Weights of a small self-supervised image encoder.
Training: 6300 steps, batches of 128.
Data: 77898 training examples, 10.4 epochs.
Rows from block 3 of a small self-supervised image encoder, named by matrix and row number. Rows with one number belong to one neuron. Each number is 500 + 25 x the weight over its row's rms, rounded and kept within 0 to 999. All counts start at 0. Numbers have three digits each.
After each neuron's rows are labels from the 100 images, of 14976, where the neuron reaches its largest size: "responds to" is what is common among them; "place" is the part of the image that holds the peak. Only what is clearly more common there than usual is listed. The data: photos of plants, animals and fungi (iNaturalist).
# gate: MLP gate (model.blocks.3.mlp.gate.weight, 1024x384), inputs 308-383
# fc1: MLP up (model.blocks.3.mlp.fc1.weight, 1024x384), inputs 308-383
# fc2: MLP down (model.blocks.3.mlp.fc2.weight, 384x1024, transposed), outputs 308-383

gate.138:494518501504514530495542528502539481476495551455516508558514528525519523484528503521477504475465467519474562537502471544484495518511525447469491489513512556494520482463549524482509498485516510537494487498522531543514454499484492
fc1.138:509523552488531521473506490520526475536521480517484455507468533504484513483507510516481489570496479502485527491500500534482504512501484481516512491506477472499541502490514532464471496531499516525503457529532486519472477524468503
fc2.138:524454525471543470470497493514484530531484506499523489513478543516513506486500538522500507467544539489496512464490484478490491521504521517471506522505471490519487484504545472486501551551491464511499475508496536483464479456496535
responds to: class: Aves; order Accipitriformes; family: Accipitridae
place: centre

gate.455:507537546482525524509477504481494506451524444479511487506538501490472497502510484506471562524484492493532534492463515450498443503532468516513549485509466498503504457450490552494476479536557493547504474472475483471470489536502508
fc1.455:553511516455490556487467520452505476468502475501518525500523505500483456480513516469462554461491479484510506464500487513473503480501517457502502518505495497480502469533508520523495451503542482516515491479506508451488489520494524
fc2.455:554512468495525548486463524504483498466502483518512506500484524500527498555477530471486529517487496492492510482526527507500452499512468499465483476521502450495511484501513519442520472510464500450462499491514498477491488489488531
responds to: class: Aves; order Anseriformes; family: Anatidae
place: middle left

gate.207:492506498471527567487508533450517511520487523512474518509508491531534465520513538533513459479499472459508535503512474506466514536515502485468476495511567511497522495507525487489475483543488469486512538476470517511496489468513467
fc1.207:512498489460466534506549501494477520442545506485526465506524481491524484473479530527509487472504534493458538514505476490494471547482510473494512541520515519557491495522489471506485461508487495530548540524490524523496491470484509
fc2.207:484526467524497498508487512509518506526494478495484490509539465477506461499469519539482498495502500513498525511513491440537498488522511434524473514493489494494488470545472511509552502459498523510518538470495473512450490468467531
responds to: order Lepidoptera
place: centre; middle left

gate.199:510490485521488505562509517522465490522466532477510492524519470498513500524550491484505502495509506472506539519489488492495468532522480484501461547535552495457462480501480448480519551551509480473493539488469483495474503489511499
fc1.199:467501527532510485512484491503546516509527499515565508549523490520483488484491502542502503483481544506466496474503509491506497475481482499517488469490493494478497503486535510542482500463563478507516434513500489515477499470516503
fc2.199:509517500526492521502535509491487530555504541515473509457502466506512491514517529449575511510500497485479483493506456488509518502495474496469470537497464492452535524479462532526474460494504502468491467508499550473473509488531545
responds to: class Aves; order Passeriformes
place: bottom centre; bottom left

gate.764:502551485518472437498468453505526521517475506518472495437473501503480502488476502517482490522493497504494467448484491493508520477492492537508519513483485446513517490479524520516474482484488514519526506515482452541515488538508499
fc1.764:532514488514531449503524503466536495500412497487484463504468516503464515472546484536484515512480535492501510480523519485484503511459541535516515489545458472512519477466498517537485456494471523502484507467527499514495471527503502
fc2.764:490514499481504541524500524545489505494489503502486500452501519549471482490472545568454498498520506474492504490486517510503472523459506463481459525502514492494500526475501466514472530534522497455532539496500491492522482509536481
responds to: class: Aves; order Anseriformes; family: Anatidae
place: bottom centre

gate.368:434535508495526501522483529525508474486593493474441531538483508486499525442507492483519478526488487480517543499519500505515446487495505519534448536475519504467500521485493488496522537509515531477536548529510481484528541505507540
fc1.368:552457470508506513492448461491504505480409498509471495501496528532468509516503532525479441495523478535495508499445550520456516479533486496526541535452500510508508499488490525510486473525492507523523514512511526509503492511501522
fc2.368:478512525519460473497544486493555496509519497500495527510488458476471497533539540528508517505493504523513518486494455516527490495535533474499534489489518559495504486465499507546510502510529504519487474539516558509490512536451536
responds to: class: Aves; order Accipitriformes; family: Accipitridae
place: centre; top centre

gate.760:465469529503541491493524489515541533527502503495472499519477481464472462495548547557524548546498475494512454539508517457480498488512489470482518458459502502522508489570545505517488478477508473455512522451497517502529493474475494
fc1.760:508479495527492521504510499521488510448529533485539506531505531500526496517547484476515499468469514483466520460528484508495487496507509458535521477503554523494518546485479496496495530483482492530542507482515575509523520520448525
fc2.760:524483507512500490488568493561506509454473479514533554499449547509480470451517491483464527512457513496515503479486444488455480543478503526505535491524549463498545475452500524470488489509513475506520484514525465479493504498501496
responds to: order Lepidoptera
place: top left; middle left

gate.159:512516469509513484495494508515529503530485518461514477473508481534499472490449499509547507510489552465426516511515485500492464514482495490501477485504498511481496489532501467486509467535528548510480514480504505508513473541531562
fc1.159:477486501485497510491492479486481532511503512532507548491494532490465529528529492488440518492515468528538511502469509490524521511517476519521534498513514506469505482472515556503496499538479489520506482506473497465515507454434428
fc2.159:486500555497553512497469512546489561512517509493497504504494461486496556468463535486494477578487535487496477521489532501491485496552508488497517490496482518496517486522490473518483484516507501540488461503467492495489490537514480
responds to: order Lepidoptera
place: centre

gate.284:484475505489516523495511545500498534453490483556488519474497443494504527478506518498506482493491460503507449485520517514566502528516540512497552521505515501523490503461501517491500511513523477509459531483486485475542513530535519
fc1.284:534485505522477485504494515542502504473493490501476495497526479490528507484507524490525460476478498484487494537491484473486513494485433513458469461494536464507494529496477490472496496486506479532503495496480493502500521443520471
fc2.284:510551485534490486530501515549497520467478446509547498501508491564543502472513537487504551494496533523480493519477518524471513481429499532457545531510508490496484464512462505521481492513523489507508507484529518499532495467509509
responds to: class Insecta; order Lepidoptera
place: top right; top left

gate.224:501497499492500517535493493505518470548521461544501510514470496496530487502551439458502466530488505497528511507527499521489493513498485500511482496485521491517474495469555515524502482520490519510511474525478487488513512480463504
fc1.224:463496523508485540500554481512488506452523560502497509494483487517484518484521508528487494511505506484494521476531472512520519491469499471491513499459543507468539518494482475470478468507489474504478530419504475519505457497486505
fc2.224:492483483515441521550473479520556497497480492481498468524484558501502483459478525498511505511499478465442543501484498480500440526526507511524515498496499465502498513495488499455478488462495477507471491478556483475507496507441513
responds to: class Insecta; order Lepidoptera
place: top centre

gate.705:471534483504515521497488490534516522596514519538517494518508526490471531509464492479505499523485533453525510488532505518504504478508474483479503521518521487525485510490503494460506477516489466530489464493533501503504499501522528
fc1.705:495521489501549500512522506520478512564514544550511491534523515559445490495505496483494513529482494470529485473523524520489494491547473501485527521510519491527467530484507510494488493503455487509474432496506465446508483553498519
fc2.705:509526529508473513481508519483502501491521502471534472485502474529511490524506517540483529499510504488496490510460490478500507507517506512469443547475475532532530522549547497487517461470515513505494489485506517518482459465506491
responds to: phylum Chordata; order Anseriformes; family: Anatidae
place: top right; top left

gate.1:490463460488492490510515489499474497438456476497527505492480508532506499489489476455531528483504515516508479541568504480538522491501523491499544501491520492522494482542498501512530465536534517518490496471510502477451524480524504
fc1.1:511441477495473519467497498531490494522492476512519499477502519460513486494509522518494486469508485480519509515483466460493484476467504498514487496471487530506533492495488484489501486471493489530471496482514497506501499456538514
fc2.1:525534512449522512503487463520515503489468471471502482490504499454538469475478459455490471509481489466478481509499519484496490540485495501517544444470485518487508524517489522455484494519511523471484481532523488501539488504522466
responds to: order Lepidoptera
place: bottom centre

gate.509:502555462536483508491521522537496537511483458498507518565504497424493540476537500486506458526515486524475484483495521499486501557507471470473478497507499516500498490558484544499485509504485520488545494497506478438502477497496450
fc1.509:525462474486522489519505504469496504503549520502494508439500467557515454505461541484526492492520484473507504523548502488527477524503546530527524489477553491503506513469543472528499507542474459497480465517521488547515523469431555
fc2.509:532525516520490517505519538494512480514511466494511522491491516509548518537542530476512497485523472493509552481492520495475506488486487484448499504464513509491525523501502502538475459488500456486464561471518542468535510542466495
responds to: class Insecta; order Odonata
place: bottom centre

gate.659:500502474486516484540483500457556481513498509468484523482512466490531524537492512509483527499514508461494485533466458472491452500473561512499468512479529508463520506533463486456514493503485504499520491486532508554536503505528527
fc1.659:511481479520471520508474545471503507521507476480498557475539486501520476492500503498491495475494521470497485489522448471463501484502524518528508507484522507480533475523459520530506529475535478483531490528488507533514511465490486
fc2.659:540527512535517516445448495475518489490538471478467486483505524515543517486520500428504514486516515481514470496488476479522493513527515493520516486513476517475504467487524521494516482455473496525461483549499477494529530511510490
responds to: class: Aves; order Anseriformes; family: Anatidae
place: bottom left

gate.442:506498497472534489476528483475453520490526500485520510494521522513513452516504451509470495479514506489463492506490485501498499517524477495485487501497509491456520500492462509499529517468497551503466521460499485479506480508489498
fc1.442:499548503450472495459494513532491474484468533504487512516470482498474501448509516469501501483494504509523459482505541481514446500525524501517448477520476524522497518478522528516490511487496464467488494510469498490498489482533535
fc2.442:541506525495530551503531502484557510509493503487516488516485450544471501468495517486462484504494532558483526494490536498465519497516527541508521533527550480527489545459545466496533527484475511490522525463518556512497500489508510
responds to: phylum Chordata; class Aves
place: middle right

gate.558:531509479526555473492478477478490509527467430524507483522477504508502523477514494527494490471514520471502493521492489493480497538471509511487517512510518566502495496544488498522535521520546498501520525473534511523456518514511469
fc1.558:527463531504496486485439500516524515541519500512529540544517516463502465482482505498524504508495517488519484490482466554483486510511483480502483537470480537513508506468498484521520484476498446516541506497509473504525490495545530
fc2.558:450488491510487489470538509490490487486496507535468489526480486444525503515464497490517491460493512551495482518505487461503495437482523488492507480505503513511517477543524511500486491509503471475517451523501493509536485520482493
responds to: order Lepidoptera
place: centre

gate.13:533488495532483493482507485473496556489488505484522489541470503514492511499502492474549514521519554501507512511502474513501541496496493494507502522498450519521498453530486471476522495506527509468506509528514495465512523504489507
fc1.13:546527504533537513503500491504465511494510504494490505456466519521511488481460491490522489530474497483485495505532513476540506443470458477481514481511478486491508453505488483481494485502535542476496516504524477553458496509519520
fc2.13:553504482497467548484485505477539488511476499478502500534466523486498457533526488515486505489478514508512524432497487492487491501431488507500463480525482469497540500505503562530460545508515460505531493522478516519481494483471484
responds to: class Insecta; order Lepidoptera; text has "moth"
place: centre; top centre

gate.460:470523480501505472482498490528486496482507558505488473494525519473499493528495477499540519529559529518506486510486514538477496524451475488513445467509528493503538474486500536465533518464483541524489468526515480520506479500530536
fc1.460:480515488496476483528515499451515496504515502473527488536486548513529530523526551493486536506518531491463491519506455495511499452518536491475500486520481514502505575504509485487496500488528447509509500496500483505500529513455484
fc2.460:480467511500477514465532488522540481466517504486490485469486505545525490475526513483504452556503487489495504491495483534509519541468509461542536460532510466496509510517468533524522500509510527492516512552531511537491494532514533
responds to: class Insecta; order Lepidoptera; text has "moth"
place: middle left; bottom left

gate.79:453504505527471521463500502523539518531490505482512474534557452518496535525510482516498513537485505518497493504493499511514558515513464498470463519479476526472486510519482508494494485501477491506508488503492533472517463507498516
fc1.79:452520507529503541443505541510510525487489502510507470508473481511562513484500501526467512530456455503487515519444535497534518513512463485502471515492486518478465496493516513533528468497532536505468456479495479507509502513506514
fc2.79:477474515494511523511494499490511502504495464467509529498523475452483533474520499573526499479478526483501517510479493488530506523509491484488518496487498515484493511499547533477534486494473456503519456506493490520473473477505502
responds to: class: Aves; order Anseriformes; family: Anatidae
place: middle right

gate.83:543514510515521529519534470468507463489482505538497516490518481444519472462491496467518525492502513483488555542476500545524504478539482541509503455465486534517492498498501465482450534477469506476516462521498509476577510532517493
fc1.83:475531514539487485508520507494489517481493474494483428498539477533521552507519470510511481471477512516487516445545482498519504491484450463532528509467518488499520484484526506536513500530550477535506521503511485486466496513502521
fc2.83:523511502471497509488482476527500531498510470525531478527502495516508501474511521531495514466480476490477508532474514529517481502490472545461479496497481480517507499519491524558503471507478512485494532492463479473522533527508464
responds to: class Aves; order Accipitriformes
place: middle right