Rows from block 4 of a small self-supervised image encoder, named by matrix and row number. Rows with one number belong to one neuron. Each number is 500 + 25 x the weight over its row's rms, rounded and kept within 0 to 999. All counts start at 0. Numbers have three digits each.
After each neuron's rows are labels from the 100 images, of 14976, where the neuron reaches its largest size: "responds to" is what is common among them; "peak at" is the part of the image that holds the peak. Only what is clearly more common there than usual is listed. The data: photos of plants, animals and fungi (iNaturalist).
# gate: MLP gate (model.blocks.4.mlp.gate.weight, 1024x384), inputs 192-287
# fc1: MLP up (model.blocks.4.mlp.fc1.weight, 1024x384), inputs 192-287
# fc2: MLP down (model.blocks.4.mlp.fc2.weight, 384x1024, transposed), outputs 192-287

gate.537:516503510487539489510511439490533485485511526516493487466545517482557494480496477511524514473497500533486518537485479471521541502503507480472478521505503482520435501479497464507491502453475493490460454471517519500505533463561485493507532487534499494499500490541554515542556500481499526530
fc1.537:485527531474531487486489457491541492471483507524519501490522468527476512503536513499457493482506488461516464476495544526501513486483473507466470511485514507531491456479499506482486490448488470503504452459539504494536489479545501536542487513534470514489496449547509508532527466469505493549
fc2.537:499479533461535472474529541488516515533530507524496504470463505480560492468512488539504491519468495457526516534495542484516492460525484525501511507543493507485470479531519553489548452491479451496487497485550475541495492547489573515498469495482492481531499502495501530472501528510439499494
responds to: phylum Arthropoda
peak at: middle right; middle left

gate.121:482481453534539466524484519496509491484523466520487531521518492518448507490501493513464502497512466515538515515478527537481489555535489477494493467516479485524498500487487500538471502504454483492469538469469499505480493467487527499511531500533514517499450471500475487485508490498468509533
fc1.121:541456514466502528482501511500533560486526533447526489490505505546481473508512549514478513485525487475485494501501504494516514539487526510506492454510513467489506484482511483485480507421534502535501471538500522465524481510478513483479528492478491525488513484461487496521467476493492507488
fc2.121:503489512499479524520496553488526492516459486504464504524499479477497484510572503491473505544516522469469480466500488485519470508508509502535490450472521471458497487493493500487464560440492533519501512524552517498472532515540494485489531532528483538478521482459534479539474462518473499496
responds to: phylum Arthropoda; class Insecta
peak at: top centre

gate.210:496512496493482495515470488475526516526535445457510491481490564450492497528486497490508488516493494549478483494499501513481495527522499489545491438456536507477523513512475561476544514521545555463502495533508472490445515471541517506559483514505540477483503482524483526500538495540491464536
fc1.210:536510511468548463500514514479506507456525498492518495496510527434525505531472519496516484467461492478512511535480482517472570511510464513561527496472493531500505516472536517474506525474531509485496468550484551485505502456535506504505467461505526473539478516521509515510478512530465464500
fc2.210:518501519517481486513587489504494503503501479505518491488534468481485503511476485516484524485456446500484507501482475496538509514508524508500513482494510519495505463493446513502519497499458483470505525450498474470467526509484500519508488503523495528496561485520507516483521494541481495527
responds to: class Aves; order Passeriformes
peak at: middle right

gate.341:492562464463510506515499483520517471469455497493456499489481531505466524516528471513468514491480477504483557487515445508534475554510487535523474479559504482517529477490485507469516500470527505498479524502482494539497510524448524521448502517476500518468527526484489515500456521501535478481
fc1.341:534498484521526504481446520511511501522481462505477514515481504503518506484490489556473487530521512490525504495502494545494552496459517505574482512471499514507486476479530494430543514479536457525512507496494524439496469540500495511492502491497461487517513496530509547510499481496504464450
fc2.341:493506490501467485462500490549507480461514513488496474481516499506542486489499448489495528494545526514511532540477519497492497512473491516483459492511444497466488511482565482541575463532507531471526488474513529508525529493531530483435499494499547552486449501483490458512517420506460502515
responds to: phylum Chordata; class Aves
peak at: bottom right

gate.670:499448494487551476546504556471467455492473507519533497493460497471503493497504529518514499473479463522530522530529526485505525502545469492502480485508491484499508490497494495482517490486465492523511461523511508431516484516489491490468514506524472521464542503510440488491510538448515437492
fc1.670:552523474490540504491483468524439538509512463500437503453508473490511530513469467495483481507505489495539496504508513503470485494520487495475514539533456487542510493465479512463483552518509497527482539504522502569532488488478527494519517514468523493480519526527503521524489487501514515484
fc2.670:499538465506451538511488494487526528449455507522521468495507518468466491474466518493519520439526493483482500514469508513516552515478515502527477460495494502458510528526484504475552505460426509518540521512461521491532506521535520469560519489517493527467481506489515510470495504460558508511
responds to: phylum Chordata; class Aves
peak at: top centre

gate.309:482504487501501510492515537481551472494557482502494492532459482534525506496476536520500498470491516520470485488526520481482464506492445514486475458527514522513501526500485489512486488501503508488515530462544484509479490479518490515530503508516485504506534524491521551485469524494469500482
fc1.309:473494423497506529458514504544477500504534507478526539509506495510480467500494507499508498508513497557509468428463493511498520499489437523492530506518502483518478508488522498528522520511513516526498540507549465500489508504481488525456501526509499513517511490433554517492485521477477503525
fc2.309:495476487501446484486496483480510489513475517512504522505514486480480544522525475502470516481475529483474547478499528503518517450497507497530463452510521472511508515502492491467519461465488485468539494511482490482529505524479466515457524495517532494484527527522502533507435451464527524531
responds to: class Aves; order Passeriformes
peak at: bottom left

gate.590:489494470539477528476504526517514498459504514507455453511516444493496512466561520484494514525498539470498529485540485495473468551508547488440500485529483513496535532495510486516488444485484504474504497450471522507498491537502478542507531471522459460516484512487477502527484502507470498484
fc1.590:489524539473493505472524464534547465509470519430456481505498523500488514519473512496476506505511481542487499557487504510496496517498499523493498511539487518489540496490476488537477481529512483506491546465538524504523481436456515482480503528507497486478487482508520496508518461501529496507
fc2.590:468517505498461464531520497496518527495481519536522532488487481464499510533498510522517505526542466499495519534467522480515547521492577514536490491509476500515529501518480474448516527512528518542505462492521492497500487514517460489497514505491515508487487525465484507503492482551499531523
responds to: class Aves; order Charadriiformes
peak at: top right

gate.675:523480516515509474528502470514525535496521533475496478518504532516533469501444456497503473506509475506509474461475482515505514508493528463463479520470475485467471465532506521523492498485525479515476515503479479485514488518433497511499451529502524520468525499498520479494566450518540474501
fc1.675:519502494476534480531523474512480535521524519474519510519503484504495465482501488512550531543518499466513475445515488528484524466509526501539497487491476494492506498512478507494470508511463468530521517506510494508525481469535510502479440486505476450510545499505479510503510528479501503483
fc2.675:487505501528513463488492447482523486523517496497485500565582495482483505518550466511438509541514482472497562498542505462510505493463470498472521487475505476519469461507499518474464474508474488492470469462489524542506461517514468489526509502516535484512468509527499523585449495525533513512
responds to: class Aves; order Passeriformes
peak at: centre