A small self-supervised image encoder, trained from scratch.
Model: 11M parameters, norm layernorm, activation swiglu, patch size [4, 4], layers 8, width 384.
Training: muon at rate 0.0021, 6300 steps, batches of 128.
Rows from block 2 of a small self-supervised image encoder, named by matrix and row number. Rows with one number belong to one neuron. Each number is 128 + 32 x the weight over its row's rms, rounded and kept within 0 to 255. All counts start at 0. Numbers have three digits each.
After each neuron's rows are labels from the 100 images, of 14976, where the neuron reaches its largest size: "top examples" is what is common among them; "patch colour" is the nearest of a few named colours to the mean colour under the peak. Only what is clearly more common there than usual is listed. The data: photos of plants, animals and fungi (iNaturalist). In brackets: how many of the 100.
# gate: MLP gate (model.blocks.2.mlp.gate.weight, 1024x384), inputs 275-329
# fc1: MLP up (model.blocks.2.mlp.fc1.weight, 1024x384), inputs 275-329
# fc2: MLP down (model.blocks.2.mlp.fc2.weight, 384x1024, transposed), outputs 275-329

gate.347:129152188047146151146107160082155111108112102156069114113126140158134121102120104208135080111130151119135106133114159140113201130197150120125132167131137141046144141
fc1.347:151133072156150103164159105105119107096126156144158107132150128159127085140081158142096198120170165121129183046143155197166056110145058111099151129090103146133153134
fc2.347:132175113162144121130167103207161150108124109126150166129123122056173106112153114136103152115139109080184163153116169120123187133060141106139127112148127185114121117
top examples: phylum Chordata (94); class Aves (92)
patch colour: brown (58)

gate.247:130054097139101145210141131157113094119144132083134197129164127125131082130163124153179147180111159072095110120127202123166156145150141129119115174144127108174143149
fc1.247:086142153122117102148155118140125200116142156107099126091083154131139103094101166093117122113133040169138123161106117148102121117164129149097186106085151163171160124
fc2.247:139110088104144179099123150127185096129141116076097136084095073147102138126120139077132156081115161144130138069094122131130153116138100138189158141151184170061065087
top examples: phylum Arthropoda (72); class Insecta (66); order Lepidoptera (35)
patch colour: pink (41)

gate.631:118105130096192139151112160103113123143176130167109098168166156098122174139118137087067106063127155096068105179127135191130169136083096138108151150148114090151119148
fc1.631:163116115112074132125198161094115159102139105071134128080121122114155168110109145132160107121131133119105166117152163157124106168142170120097107137178118124201141132
fc2.631:119172177103109123132122136085098078133165078077104153098137128100118057158153100103093106095163151119162128099080147136127112087112113139149103131115144147124162111
top examples: phylum Arthropoda (65); class Insecta (62)
patch colour: brown (60)

gate.614:109078087174163142091143064056173062082174124118178096110143087157095109063117062139110127132160153179147160124163126086139118127113184117151133033098135126136107133
fc1.614:107047107164124132124106111067187031115162109150127136109119097182132084077169143092092140171142158157163144090185091067126113167173132122153121055118142153149146138
fc2.614:135130083137105164115159129136170156144115117078170139074170109083194130091129116117133145126115102150101137156145120163060106170128143119110097130161135146128136101
top examples: phylum Chordata (93); class Aves (92)
patch colour: pink (28)

gate.673:099081154137117174103182129105086159196143162161081106096097155153172144106063126128090129120115143102143171122119134153074121151113183123122128091141143123136101158
fc1.673:110129191102140090096095117068104157153128139119122071130139102097158123176049149097156129131118100044137073151146120089093122136132142184109098151152135127154113139
fc2.673:139088140157146187086158114135122135139135084181153143084132111150092107156125131113136148046122132120160165135148097069171121159106210149122105095125112103082131169
top examples: phylum Arthropoda (74); class Insecta (72); order Lepidoptera (43)
patch colour: brown (60)

gate.383:113093152148072105155084147190149108147146149058162125126146223144114041106169137133114152172117140110128115106112079125122152079118094169108136105136177119100134151
fc1.383:142043165077101100136154160119100100154097116122148142098096135093146114120057172149133168159139090114148085109058124089134153151157121095124121119172140121186153114
fc2.383:103154110146142110168124137080140135129158153130147143107098092161142115106147163148164097088124084136096080102090152091129114118083108150170157070120146204144057119
top examples: class Insecta (78); phylum Arthropoda (78); order Lepidoptera (53)
patch colour: pink (42); white (30)

gate.463:133154080126168079108140134155109132097165153123183145122088187056165160122146195128127146166154150113065128100141122083149107137065087146123091164114159134174147133
fc1.463:107142131089093147088133125138068123136121158121186087138157067085111118131123153161127078077164132113099136098147169057141169131082127097166104144091158092113150146
fc2.463:187159102147157110070146089139115145115072097137082159081171116100082102093222150151111148163105102095122098136161197144125073169118125176131137133176087162100136061
top examples: phylum Chordata (93); class Aves (91)
patch colour: white (44)

gate.607:082189098204120115152196158103143145111172122162134107139119081138104115108118126146111112152138102056099152153065083127134097179139204119106136128112129116139157092
fc1.607:117123144115114091135191182124124166096176153124135188111177134114184146156129115097136082116094143080201151128146123136139138117131131098113167109079114105104174181
fc2.607:073065142046077101166121113108145087135060131054187126105125117123162145149160142145165111144114134092071142081184102169129128091073131091095192115109189150157167135
top examples: class Insecta (60); phylum Arthropoda (60)
patch colour: pink (32)

gate.598:121111062134089102135207134116202075113124169128078153052110135114076134143117172136102112162073144175104099168167106114145087143044141124133119064106171109099145110
fc1.598:159175216147100148135077161053100130166141129117115113148129118075182193102156115131156159110135104130136163160096109158136125086167081093134099137185131117134153140
fc2.598:156108173124130070139156091161107132137144162126141116096107181100093174145131135140117107175122081109056136140095152136187162115111145188149183104096139157131125132
top examples: class Insecta (82); order Lepidoptera (61); text has "moth" (32)
patch colour: pink (39); white (26)

gate.664:175162128185134157094117119104136127112138092166095155162114116136134128150134186093090111137114148188118169108137098169100072142120119160090150106113144072127102124
fc1.664:113169113115161137124132085107105133102066133111178094132140157137093122145140142086159127156079185174114089141161135103145078048124131151098115136163118158127163163
fc2.664:123152092153119191147143118099126063131100118116169049092113095122177103150105174118127139182100163101055140081099139091161161078129137111143115117088099156138138065
top examples: phylum Arthropoda (67); class Insecta (61)
patch colour: brown (61)

gate.482:156109185129086098140186119155117158115129118127138152156140100106084132103090179143172106175141150135147132115081098101102111109151140136116125133155156130104140117
fc1.482:152148096175117063149152091147134142164100113135071185117047106147153130108138093110081104164053140181084148104129115132139104159067148153123081166107080154094141135
fc2.482:129154137200154075168139043107107124067122103138196142083144107106103121196105125118176142092073125113107091103139184175103100134144142164161186106124125167152132157
top examples: phylum Chordata (97); class Aves (96)
patch colour: brown (49); black (25)